Weights of a small self-supervised audio encoder (BEST-RQ).
Model: 11M parameters, log mel input, norm layernorm, activation gelu.
Training: adamw at rate 0.0019, 9100 steps, batches of 256.
Data: trained on read English sentences (LibriTTS-R), 15625 training examples.
Rows from block 6 of a small self-supervised audio encoder (BEST-RQ), named by matrix and row number. Rows with one number belong to one neuron. Each number is 128 + 32 x the weight over its row's rms, rounded and kept within 0 to 255. All counts start at 0.
After each neuron's rows are labels from the 100 clips, of 14848, where the neuron reaches its highest value: "top examples" is what is common among them. Only what is clearly more common there than usual is listed. The data: read English sentences (LibriTTS-R). In brackets: how many of the 100.
# fc1: MLP up (model.blocks.6.mlp.fc1.weight, 768x192), inputs 96-191
# fc2: MLP down (model.blocks.6.mlp.fc2.weight, 192x768, transposed), outputs 96-191

fc1.226 [150 153 144  76 113 140 117 113  64 135 101 113  83 131 121 126 145 154  76 110 119 111 116 145 131 166 160 133 104 110 129 143 107 176 155 108 158 125  85 181 132 105 152  94  94 149 160 101 109  91 111 102 157 107 138 102 138 172  91 177  96 129 132 146 135  51 182 156 154 103 138 137  79  87 135 166 168 118  92 103 161 198  44 197 128 111 121 134  68 133 123 127 139 131 121  90]
fc2.226 [126  89 111  76 141 139 101  82  86 111  94 150  76 131 143 122  54 125  79 185 141 104 117 111 143 161 108 121 126 151 100 141 143 140 155  97  71 130 139 169 107 109 157 151 160 139 141 139 148 137 148 134 108  90 137 181 109 124 209 151 114  64 185 107 157 171 144  71 108 117  90 206 136 181 138 109 109 154 104 133 101 165 134 130 130 145  99 107 119 172 131 205 101 104 181 202]
top examples: voice: male (81)

fc1.638 [174  58 189 135 161 114 106 121 106 124 124 129 140 161 134  61 117  85 148  99 139 126 137 152  96 202  91 187 132 187 130 211 142  92 134 129 126 146 158 187 115 111  90  67 188 119  63 138 108  91 164 136 114 132 153 117 141 162 167 133  92 102 150 134  98 133  72 123 132 157 151 101 111 167 124 124 141 126  71 117 156 199 190 140 174 106 162 182 102 125 142  47 111 146 132  86]
fc2.638 [ 94 119  87 139 125 132  89 110 149 106 109 106  73 184 126  94 107 161  94 165 110  83 112 175 107 117 131 167 116 156 122 140 167 138  99 118 105 185  86 148  96 136 156 172 102 143 159 130 121 239 160 103 103 176  92 123 113 122 165 100 114 100 107 140 125 128 171  74 141 152 126 193  86 151 110  73 109 134 110 145  53 124 161  73  99 162 119 149 137  94 145 235  93 114 114 133]
top examples: voice: male (83)

fc1.145 [110 112 128  93 140 113 136 122 134 161  68 103 121  94 107 102 198 125 135 118 109 146 119  82 109 146 149  80 149  77 136 127 157 168  90 126 170 112  89  70 164  74 118 162 175 124 183 119  91 117 123 132 186 140 122 105 136 149  82 145 136 128 136 168 116 146 121 126 171 151 148 138 125  81 180 126 101 104 113 172 111 156 143 165 152  97 160 118 148 133  85 120 172 128 104 101]
fc2.145 [189 107 161  85 145 130 116  87 133 164 141 103 107 143 100 150 108 119  90 129 144  63  94 118  83 142 129 118 134 160 110  87  86 136 120 133  87  97 113 148 156 153 131  76  71 160 117 109  95 140 169  95 137 109  83 226 152 179 157 130 120 161 206 139 128 113 168 140 113 113 136 180 134 114  79 120 133 131 121  98 125 153 150 122 124  35 146  95 144 161 107 152 130 135 144 158]
top examples: voice: female (95)

fc1.697 [ 42 132 143 132 113 131 106 166 114 130  88  80  74 100 154 151 141 180 154 128 109 120 145 154 160 127 160 118  94 132 136 132 127 156  72 153 166 149 128  80 142  66 150 151 136 161 127 153  44 135 110 112 159 145 146  81 108 109  92 171 117  99  93 189 106 132  96 120  95 123 148 155 135  88 151 150  95 119 135 123 124  73 123 137 170 181 131 108 148 122  40  55 162 133 112 126]
fc2.697 [196 115  71 127 170 133 169 108 137 118 121 134 184 160 146 118 122  82 136 175 110 150 110 158 102 112  85 160 130 176 133 148 135 134 215 120 126 108  94 172 135 135  76 107 180  84 112 101 201 122 146 123  79 160 104 185 143 187 109 125 136 146 185  93 174 119 120  98  99  63  59 111  86 130 147 161 143 119 169 157 166  87 131  89  90  92 135 119 129 140 137 132 115 101 143 103]
top examples: voice: female (100)

fc1.175 [157 103 154 156 126 146 139 108  97 132 152 194 152 202  61  65 110  44 125 176 149 107  93  81 129 161 107 130 155 140 128 207 150 142 189 116 111 143  80 166 135 108  77 117 187 103 118  45 167 104 116 128 138 140 167 112  75 158 138 120 120 138 157 100 168  83 134 111 121  85 174  74 108 110  72  78 169 125 139  87 105 122 178  83 180  87 134 119 147 130 156 172  91  91 128 144]
fc2.175 [105 115 134 124 169 122 122 110 119 138  89 112 157  81 188 193 143 177 127  94  53 154 147 135  76 107 118 136 126 140 148  87  97 121 123 164 165 128 158  94 107 176 135 135 156 149 113 168 136 126 164 133 108 124  84 193 125 147 130 135 156 171 122 186 171 164 119 143 162 133  86 159 145 167 142 157  85  87 138 129 129 103  98 161 155 136 136 173  99 149  87 102 139 154  86  92]
top examples: voice: male (89)

fc1.337 [152 172 147 102 143 173  92 160 148 136 157 103 155 107  96 130 139 157 167  97 164 133 146 128 167 115 178  69 114  99 107 120 131 145 120 109 172 171  91 151 113 100 110  77  86 132 169 122 122 132 164  44 101 151 124  98  95  89 144 160 114 116 132 175 121 131  66  93 167 146 131 110 114 127 127 122  46 114 104 126  53 128 157  86 175 103 115  78 170 154 154  71 116 135 133 126]
fc2.337 [110 131 111 102 121 127 154 170 126 135  97 159 109 164 123 134 150 137 102 133 130 143 121 207 157 115 143 110 102 145 101 135 209 107 117 176 117 103 114 154 142 114 187 138 119 127 173  58 112  85 109 138 101 102  84 188 171 135 126  59 152 138 129  71 150  96 167 125  68 165 101 141  99  67 151 141 162 184 204  88  87 139 102 146  73 118 141 102 166 132 104 130 163  92 134 155]
top examples: voice: female (98); the word "she" (26)

fc1.621 [137  77 122 121  82 152 147 115  73 169 140  70 131 115  96 110 131 138 138 134 161 115 177 119 146 143 120  74 147 142 134 150 161 159 135  86 116 135 151  76 108 133 120 151 132 133 146  94 161  85 137 131 126 166 155  53 126 139 135 115  72 223 158 122 150 119 118 174 196  80 115 136 116 159 136 113 163 100 122 115 195  78 104 137 142  69 142 168  84 128 103  79 176 118  52 106]
fc2.621 [125 138 125 192 119 126  86 121 135 158 181 128  77 114 157 167 112  80 164  85 129 114 115 164 151 162 191 134 151 155  81 159 109 141  99 146  96 126 118 108 123 123 147  75  91  61 110 140 188 134 110 110 112 187 156 109 109  46 150 159 108 126 142  80  77 111 129 163 109 123 131 136 139 149 131 161  89 123  87 124 134 127 162 162 124 106 173 139 120  86 157 133  87  82 135 135]
top examples: voice: male (90)

fc1.204 [ 98 146 147 129 169 102 137 133 167  62 143 149 159 117 146  82  90 131 103 173 126 138 120 139 149 157 117 102 114 158 161 113 113  71 121  73 123 196 119  67  71 140  87 145 104 102 165 111 126  59 158  78 143 160 127 123 166 184 106 132 144 138 120 120 125  86 111 129 122 157 127 128 145  72 178 101  69 117 122 128 126 180 138 127 154  85  89  63 173 152 110 131 133 123 126 155]
fc2.204 [154 131  90  76 107 146 145 140 106 116 126  78 120 164 135 157 161 156  94  83 124 117 136 144 168 120 146 134 121 139 119 147 179 141 102 168 190  74 113 150 120 153 195  85 110 148  64 140 132  90 163  98 146 178 143  89 176 101  95 126 165 119 117 156 157 114 119 149  94  99 210 178 142 188  82 107 121 106  84 131  97 132 163 156  61 159 103 124 184 109 152 138 173 108 164 124]
top examples: voice: female (80)

fc1.19 [ 88 151 185 113 126 163 184 106 140 139 156 183 177  76  55 113 120 175 138 141 147  86 142 171  92 120 107 141 107 139 164 137 122 116 103 140 190 133 143 143 145 120 130 140 232  61  86 131  86 150 157 143  63 112 120 132 149 176 109  77  93 196 169  98 107  68 170 171 191 137 146 112 109 116  65 139 166 103 118  88 208 117 110 112 125 123 183 170 152 147 144 168  94 113 105  31]
fc2.19 [104 130 150  86 108 169 130  92  98  65 151 131 106  85 161 144 133 154 124 132  87 167 164 124 213 122 152 126 130  58  96 171  90  59  85  80  68 158 113 134 156 116 151 105 136 160  83 190 107 161 140 180 148  66 200 166  75 137  89 124 114 128 127 129  95 119 137 135 112 156  95 115 179 114 126 104 149 116 105 146 171 139 159 181  81 140 135 103 148 141 123 117  87 173 211  86]
top examples: voice: male (94)

fc1.536 [142 107  90 112 109 110 168 121 159 183 140 111  92  88 104 172 124 128 113 158 133  89  90 152 154 111 133 137 126  74 144 171  63 153 118 110 124 104  71  57 115 145 159 168 142 132 222  89 161  89 142 121 129 128 177 104 150 142  87 160 169 138 100 163 147 123 144 109 159 153 137 167 124  98 173 106 101 110 111 152 137 116 115 160 109 120 105 149 168 139 124 128 101 117 176 102]
fc2.536 [115  71 156 178 141 155  68 116  80 123  69 115 146 151 122 109 123  96 150 119 157 180 217 106  86 127  89 125 117 168 115 154 169 148 160 123 152 140 186  96  98  99 148  93 108 110  43 171  77 191 135 118 134 148 170 145 116 112 113 118 131 125 165 161 109 104 113 158 123 115 109 103 180  82 115 171 144  91 151 125  97 139  71 147 187 131  77 172 109 101 108 170 210 140 109 133]
top examples: voice: female (84)

fc1.320 [108 153 129  86 107 119 109  86 130 205 142  64 145 101  58 184 134 122 116 157 170 109 152 129 148 146 176 112 217 141 155 168 131 146 130 107  72 123 124  42 178  75 128 102 125 116  92  97 139  66 128 122 152 178 142 100 112 147 111 131  76 103 163 163 131 158  93 106  90  83 121 112 112  92 162 125 103 125 120  75 130 147 166  96 127  68 114  74 154 155 169 127 111 101 162 151]
fc2.320 [ 98  75 182 110 121  95 120 103 135 101 145 166  95 115 133 137 189 105 100 121 198 129 139 146 149 113 102 153 146 129  97  65 169 165 162 129  76 131 144 116 128 102 128 129 156 111 217 157 147 107 143 190 154 102 130 129 126 127 100  26 113  79 100 152 179 133 126 178 113 162  78 151 171 122 137 142 127 172 180 106 138 149 159 136 127 141  99  68 119 129 165 114 104 140 148 109]
top examples: voice: female (83)

fc1.247 [116 117 152 159 143  86 122 139 131 118  72 136  89 159 125 103 148  91 154 127 168 137 171 142 110 171  89 110  98 188 134  85 134 138 144 166 107 101  75 174 179 100 147 133 164 150  71 137 155 125 115  84 186 147 146 118 110 164 103  85 119 146  97 190  80  72 139 116 169 200 194  46 116 119 147 120 139  72  60  73 116  93 142 102 144 101 140 158 157 150 138 108  97 138 122 121]
fc2.247 [149 135 127 111  93 117  79 129 134 113 184 123 120 140 124 139 165 197 166  91 173 105 147 132 127 134  79 149 106 103 113 149  91 115 187 126 105  99 208  95 152 120 156 129  91 102 145 127  81 148  71 122 127 126  99  89  99 133 129 134 137 120 179 134 162 159 158 136 100  87 115 178  93 168 115 155 161  68 173 136 167 173 149 142 147 116 164 116  38 233 166 151 111 107  99  66]
top examples: voice: female (91)

fc1.694 [115  95 109 105  86 107 147 117 162 175 145 187 126  86 106 166 113 132  65 140 149 128 107 175 162 161 159 142 113 140 184 176 182 148 132 114 104 126 107 105 124 151 103 136 148 119 139 134 165 121 169 104  81 199 185 122 163 108 145  94 116 179  88 105  94 111 129  87  73 106 169 136 125 111 195 144 161 116 128 142 156 139  82  69  88 133 194  84 134 102 132 103 118 108 151 155]
fc2.694 [161  85  74 124 165 128  88 147 171 134  92  31 149 121 116 168 140 114 161 181 171 132 152  98 116 170 110 126  71 123  76 123  95 162 133 104 158 171  98 160 161  91  80 130  74 114 160 158 114 131  45 105 153 168 150 179 193 203  92 123  68 119 129 149 160 169 103 157 142 145  92 100 127 125 125 113 144  67 115 170 126 179 133 132 127 173 154 152 143 181 151 177 104  82 149 143]
top examples: voice: male (73)

fc1.662 [ 87 113 128  64 120  87 101  87  94 101 145 126 151 125 153 165 104 143  71 172 148  70 125 184 121 153 111 153 116 164 141 117 123 197 102  89 232 137  93  67  86 118 130 186 139 110 139  91 142  82 219 172 161 125 102 168 119 180  81 185 114 153 115 136 112 118 110 119 148 106 128 151 144 109 145 135  82 131  84 196 163 203 144 118  77 110 130 126 120 146 156 110  86 164 144 111]
fc2.662 [146 180 139 102  99 145  90 141 168 115 135 142 133 139 156  86 160 105 132 133 119 170 147 100  97 100 144  48 185 135 150 200 153 158 117 109 128 108 149  99 132 118  83  93 100 128 109 110 111 131  87 117 164 156 146  58 161 124 109 121 139 232 167 148  60 177 139 160 133  72  85 111 210 200  82 117  79 120  62 142 112 130 142 161  99  70  78 145 118 121 147 101 201 140 179 136]
top examples: the word "he" (41)

fc1.650 [158 132 155  91  74 125 164 138  90 168 152  88 121  92  97 191 132 127 152  87 229 112  80 132 152 183 131 164 137 126 151  49  74 135 169 151 125 135 108  84 100 133 168 181 107 104 128  73 196  70 134 137 132 137 133 140 108 102 147 170 129 176 165 120 121 134 133 148 161 118 124 188 112  81 172  89 125 101 112 138 171 109 114 191 100 149 131 159 140 152  96 139  98 145 195  88]
fc2.650 [149 135  67 162 127  93 193 158 133 142 119 162 159 126 107 120 145 163  73 112 146 142  97 177 172  89  78 106  66 196  94 145 108  70  59 109 112 116  99 164  68  72  96  87 109 192  98 145  97  80 117 110 117 163 148 127 135  67 120 166  89 102 123  96 209  83 147  93 121 141 138  81 135 123 127 116 144 129 153 108  81 172 105 136 145 130 173 150  82 143  90 115 123 115 124 163]
top examples: voice: male (84)