From a checkpoint of a small self-supervised audio encoder (BEST-RQ): arch transformer.
Rows from expert 8 of block 3, named by matrix and row number. Rows with one number belong to one neuron. Each number is 128 + 24 x the weight over its row's rms, rounded and kept within 0 to 255. All counts start at 0. Numbers have three digits each. After the name is the row's rms in percent of the matrix's.
# up: expert up (model.blocks.3.mlp.up, 16x192x192), inputs 0-21
# down: expert down (model.blocks.3.mlp.down, 16x192x192, transposed), outputs 0-21
up.50 089:129135116169120130126137126148122117113125152078093174124134141173
up.51 100:119153143170140150142165083162146103128121143125103134134103115150
up.52 107:085137118126131117155124117133168127116106097140112119130133140149
up.53 109:104114114131137125129126115138131149103125118087151126121132146158
up.54 096:157094154143170136145132069140124146094167119149127136153131152105
up.55 086:152134079113110103110140097146084142110090129082135136127128175133
up.56 112:138120088149133114120131122100130139138117111125173157126107160065
up.57 097:126090124165165111101153101121147106108124135143158146119139161113
up.58 097:106111136142122149130111129135118139096124107151177134117124118116
up.59 100:126136130162082112137132129130131086113141153115170120115169114131
up.60 112:152126136110153116145162128123115122118078077108162131115118122157
up.61 116:144143098156094136099176116160168146129135139141112133123124183170
up.62 104:096125086169115112107128125162136141140156117082131162112130126132
up.63 104:134160127166105129161179103177135125154169139130129117136108163123
up.64 107:137117123097175127101134161116106097155127136119126117119128134122
up.65 107:121079112128106138146126145163107133092167087129125117119117138108
up.66 099:120137104142165150119113132140038127128101167130135154169116138124
up.67 091:087161160112100123147201128151088091089104095175163129138127142138
up.68 093:093141143159118105126138141170149123125138161084109151132169110166
up.69 097:117137140128144168118137149110164118138173144120119142138082128134
up.70 096:109130132098111082106168120134077148092136140156125099146140157127
up.71 105:155129155110119125154130104112115119102114101128145120120125128147
up.72 101:178109150159127083102165111159172126122103135137138106130117117104
up.73 098:141150147125110113124139124147149085124081118145168150100115121128
up.74 109:104148096095129094159117147125149083132118103115135135119130150139
up.75 099:131157162160127073165111118135102114119126104101139161112112090102
up.76 104:152160106143153128080114126150123126133101132142116185099113177126
up.77 104:057149092088100118141093127126142113139121122123109130164166109097
up.78 111:108120102174088146113164114132169145117115110122130166164129140127
up.79 104:118116144129114165115167169131119142116130125125116132129079149130
up.80 098:171207124139129100127183147160119142143105105143133131108157165144
up.81 100:172091070154145145127152109101171106155120118134166164113095157113
up.82 091:112182107119100161118133134150135093144126153102132124124103112155
up.83 108:094124090173106107121110115165128153124125145093090168122126121141
up.84 100:089145172191136123168138123126145152149151119147140124121157129100
up.85 102:138128110137134136115164140118123097084119131097145129129130117154
up.86 100:142110160124156120134127145141148083147057116164161153116103100118
up.87 109:108126107149120121102088110136130164132165094099116140119150146148
up.88 089:141105090127128130115145133141098143106127116119154115160117126106
up.89 098:125144095152103142152115123141138121136144122109119187117103164131
up.90 079:118192162117160092076158139186111142143097154105102142118156167158
up.91 093:082149151098100143086103106148127069177181123103130139127140139103
up.92 101:144103107176140129114159124145176129111131119151153142104141138140
up.93 102:143123131126159099139109126139108180130133101136179136135092174114
up.94 084:083144120086146134112110146123053120110134105080114147162128122092
up.95 107:116090125180138154127187098108150118125124124144135146110150143107
up.96 093:164128126142173087135135107143128114105085122147177150118102146142
up.97 099:103144118138140115120119135167099162089138146106110139120147155148
up.98 101:121188162173131112153118111141161153077127145082099169124119148121
up.99 089:123150148165160120132191146172183108119124155136098144118135125137
up.100 103:134187114116090108156128113154135080100142118142114129102140150136
up.101 098:124154188167137112178123176185138154124163131149138129118117118108
up.102 109:131123133112149086162117134143153129136083105157118127140157154120
up.103 093:084165157177118123131152112149135170097101117091092161122123135162
up.104 108:103127167125073168115130139171128095154141103083097121128177110158
up.105 111:142107143149122151161160148117127112121126110110182159135110115142
up.106 098:143101118135140151153110116106139118136147136129107151125079146126
up.107 085:105125113100147131133109162121078114134130106093110134151122107072
up.108 100:147092118148164107107148118126169115158122139120131133106149152142
up.109 107:156133145110087147100164120156163086147171111094146117111123144137
up.110 104:118123110121137156152100090158112163137086065140140157158141103123
up.111 090:123131120136131099111105117138112122148138083090094130108119121138
up.112 095:152148113148121068090192128152112163143106134113128130116187169147
up.113 096:151113092139100130135159142109083190096100097151177140141130146104
up.114 092:105139122174104137144119090157167131100176130130132128113115143114
up.115 101:095144161133111147125123122132143130101128119122121136129146126093
up.116 084:105127057170146161095125128145126131143094147112105141141151123135
up.117 114:122168153100184135158108091156113119078117110122143130133151108131
up.118 098:123107136157142147150132090121181136086126119148119129129097164130
up.119 097:122130144126156132103112121118125071153132145106166132148099131148
up.120 101:168104101163105140136095100134131146109130098137168172114112178144
up.121 090:166093120159097110105191111169154127132117111137164128130138117098
up.122 097:139125127125131088203097085139111102144126132147106125120113143158
up.123 095:153163120120136102105152082120120135096152125107172141123110127175
up.124 081:131138132152113085099185131188138138093119154123105144133173189112
up.125 094:156174075109164125105128149104130080123131148145136120140126143183
up.126 100:110151090104125130135100147127084104126090100047164140152151097143
up.127 105:135085105112162094162149163137130113117087139138132141139149086156
up.128 099:145126112133118119134212165160107116081116106140162127096124153137
up.129 103:133126109159140136124131143130159101155155129122104184137114153114
up.130 090:135126123149146081150141152131134096122134157096142163107134114152
up.131 106:140093091081134103117136170097105126115075109112175161098138125128
up.132 093:146186130141173123154184086134165117113127153164123126142136150144
up.133 105:097150094143134092128150128122153114125127161138140150106110113117
up.134 086:119199132106137128112155146106113127157138119147122120120098158139
up.135 100:083173125128201126135116108148122121121090127049122160130129102170
up.136 097:145135137130134125093156119133149177113137143119143167133128174114
up.137 099:105124122181119137120172125160158154128144113113106143114121156106
up.138 096:139148105094139124162139115142108108094131137116125132105096131138
up.139 093:107122124151068122084131127173094148119160156120160116132132157109
up.140 100:131151135120124175144136140161117109108139097127186150142139181126
up.141 109:177122106153140162157147110106093181111117112127165188132090131105
up.142 104:124173115099098154072137136169159116138157125078140145144141149145
up.143 098:126142148110155121113137125125139102125122120109157152113130141116
up.144 097:130124148164148138113155127138113122113135127129125153126130175136
up.145 092:112166168143176095124127153162144115130072142107120139111134158120
up.146 101:092166101153124122110115099160117176117078135094111135138164108162
up.147 107:102136121120120123186160143151103147116117135136137176140129135130
up.148 105:172116126171124146144141111137142134139127089126179175110079146107
up.149 089:146086120133115073136178113118138153093120143153164137130134136109
up.150 111:145129159167121075202101117179119102106116092144129130134126108124
up.151 099:128188147106127102169150157149129108084116167071134141118171120111
up.152 100:110147086128121091103131107117105105099139125111099153111095141176
up.153 107:118162169106118123169162148127115099120121119119144136142164077101
up.154 096:108139149152103152131144162099119084128159094150152117121113153152
up.155 102:104102160133134151112150140107120142085124126135140134124103139096
up.156 081:089193137111094151093151132167091141137104162089086163139161160162
down.50 083:139102153133152136128107137107123149115155159135135144145140129117
down.51 107:146148125101178161155149157077132089155152138159128128130161134147
down.52 112:108092132181081117145172100129134148111116124168129106161114167092
down.53 101:109152112107122108121129162139125122157165144154139147144119155119
down.54 094:125111151148105138107145098146125124120160134139144118126151105159
down.55 079:101122157074093139138146075149156143128143123125135146112093067146
down.56 116:108113111162130129107133161168145144126116170100102129140108119083
down.57 099:117122090112112132111141157114111154112122126134154094111161136113
down.58 097:166105101127166129124141118101131129073077122125167101141145131144
down.59 107:114108135081172122131104095084135137113103126169131113168097137129
down.60 116:134122186166078088111174123137165088158135147099111127156136105147
down.61 097:127133120123127105126090155124123124165141139151146131143165134121
down.62 104:133088089132168149142114140098120156132129110138153161155111129087
down.63 104:123137114130168123123114110086130117144142140158156164139152088166
down.64 104:113121076166138137122118146099105144099107153164121125148140128095
down.65 114:144093122105129082187149107117145150111197108076134140129126114153
down.66 097:123105164135108144145102111152061124147127106176146137109171078135
down.67 093:123126153141174109132173149117110158127150100116143100090147143134
down.68 083:134118148142168168135068140110132108119140146145162129162146125130
down.69 097:128084139124137157132120114122154121138147129110161095122090137108
down.70 096:130108109111101114142120141175124151119099092130181095118157127115
down.71 097:098180124119144121099140128126123125178101123153158147146116092131
down.72 095:092106145094093119164120112179133115098127110117128102130125111136
down.73 099:133127090142151096085092137151107203121114151104119110115159130114
down.74 115:135167113152139092124132115140174131155197115131101106152113157162
down.75 100:121125085122118106172159150091114132093116118126128115117067145127
down.76 101:125108090164110151126109160143134176109140142130144106162138120111
down.77 104:141124151175067132118150123166099104093130132169152120138152162102
down.78 097:132139101123152081127125135113085152128081128172124108112106152105
down.79 110:140100165097157129170136110111111114125150081123105143101125118160
down.80 095:129133179153126139114166101139142073126137124142166117125088114119
down.81 101:108132098139125135132098128160137176131102158143153128148171120103
down.82 089:135107147096148144084103135141137102160187140138135146137182119124
down.83 099:157100136162152181145090120117089123112135107140179142136161119138
down.84 102:162070139168134113158117103111149116100101086110116102152090117139
down.85 107:103121149129123115117138081172131125153154111134100118126087141117
down.86 095:114149059123124121133093156090114184099142099152160164161130133155
down.87 117:106141111119156115173112139141131173116111130132135127141132109126
down.88 082:117114178119115152135120099195135171108148113099162096121160089102
down.89 098:165101105082137152099134122112107145166121129142144134137132130124
down.90 080:113150172111126182151114075122162111150150125140160121134107089136
down.91 092:158094130127115134134109099146105139091121113085125174134129146084
down.92 102:118119124171128143184118127101148099134091145151145108155118136141
down.93 098:103143093112106114100118160130082144158097181140121126115127128120
down.94 084:180120141153152174161110133125135108072133106097137167112157126105
down.95 114:091103188157091117179156051126165101145114105099118092141115094142
down.96 086:145114103156123148107133179122131100118095144127143132145112118116
down.97 097:125144136112097163141093150148107156153127143137110110111121111154
down.98 100:122090124149131128117156104103121125118126139167132102149102135129
down.99 092:128141114101118124140154157087114175102143175134110099144104147107
down.100 110:179128134152127159121176159116140054143127104129118161129105134122
down.101 100:130114111109119090149163149109154131102125067111136134139130143149
down.102 119:105114093155097096130104146154149141116091182120107119148161116135
down.103 092:141092119166125122140122138088138134094126130163134131167121139103
down.104 112:082100121111107107109134112154103141116119095126142149146153169120
down.105 112:117121112125102143112133086164142161108111127149144124140146110104
down.106 105:112125157157124126125146081147148081114155132154152158154103134108
down.107 086:180089126167119178176127138115122103077125118098130156119149129116
down.108 103:096143125116113155119129150132145160144112210110150106150126125116
down.109 109:128116122089103104155149138156123120123117100102113152128142117135
down.110 108:153137136137135118114137116115126081112129086117104139095167127146
down.111 088:197105179185114148158134144164136101107169088119147178126144148137
down.112 094:109145180119136155107129090128148088143121123148162136125072082112
down.113 104:096121126105120123100166126157105148093130145068144111092154109130
down.114 094:161108116119145123105144121088106115122135121154141104123124139136
down.115 107:122099111112145123160097116122118146099154139123120105104115149128
down.116 092:139117185121135179118093111138114099164154131127117186087167105135
down.117 120:116142147174098117161112165129097147104138171151161100127151159123
down.118 102:083127137143126122159148097112183118118148117166136143158087137092
down.119 093:155109097113143147173114136135123110094123120155115139108141106090
down.120 100:148092115140149157098114118126136143172146158117124136157094155094
down.121 087:090091148100085130123117124189147140100132098081172098120144089109
down.122 104:124118110130108086144122116127130141153181089117126151166137113139
down.123 091:189116091150151138165136131095099115108114101176153113114139113148
down.124 075:086131173130128166095117069136136116134134133133145118149092076142
down.125 097:137148150100140137117128142143099137165121155134166150127128155141
down.126 101:178110120149130127131142101133132138164107074119145152135093106128
down.127 106:113130147108119079121130140102147092166088179116124126141138104132
down.128 098:136093157135130131119156114148119126128119101096158107125130099143
down.129 096:165119117082141137111135138103109166151122147120102100127107131092
down.130 086:111099145136162198120108114117118157141118167149147104144128093107
down.131 101:136111099143133119091147092133130124157100118128090120114160114159
down.132 094:078107169170078135130186109136164103097126154134151083139114133142
down.133 106:121119147148105163120144143119140136108142103138129135138123124110
down.134 086:121146173143136148148155129144114107111197120136121141134131169131
down.135 103:133095141165156124157148172105130130116150161134115130134097145120
down.136 097:134086104121121147096103116127117158135110171142128111138148144136
down.137 098:132127125157147105162085116133128093096100112180162166150129088092
down.138 097:107099133082137079166171142086096193139141116112148137155110112144
down.139 093:146133147139100161135118132157092113116120114111169122118160093117
down.140 097:164134150165107135127122133152126099137145114104119106109123158139
down.141 116:121096113155132118119176118136146109171123177129129152168094129120
down.142 102:149148106135158147151104149126199128146115171141124139122096157115
down.143 096:125070103136109107135126122138131120128142110115133152155153145058
down.144 097:123152129129096144126122115160126146118147162155102118134114117124
down.145 094:149112102163135124123132146103166124127150141105151075173087147121
down.146 107:060202149109132147129113116152140116145153156139106162086143108135
down.147 101:110137113164137135152059139071096166118127138133074140126152128124
down.148 110:105142115144139145137090138168131189127127169099112147128159125077
down.149 085:113071145088095139129141123163115196110118121089164101128140105082
down.150 123:142109125131126131133112169087109155143170103087163130125152100125
down.151 102:134171146144120105169133113127108094156119072146146121107127110125
down.152 106:142154100127147106159144143104117144099150119160124129100142146125
down.153 112:137131088128184113160086121097112132150064088142113136128119107142
down.154 095:165115144129129109134159152126126114110122130100091091118150135164
down.155 109:147146129134188125117106097104110125105186100167108156135117130103
down.156 080:127113192135135145129094123127135131132164149117109148128100096112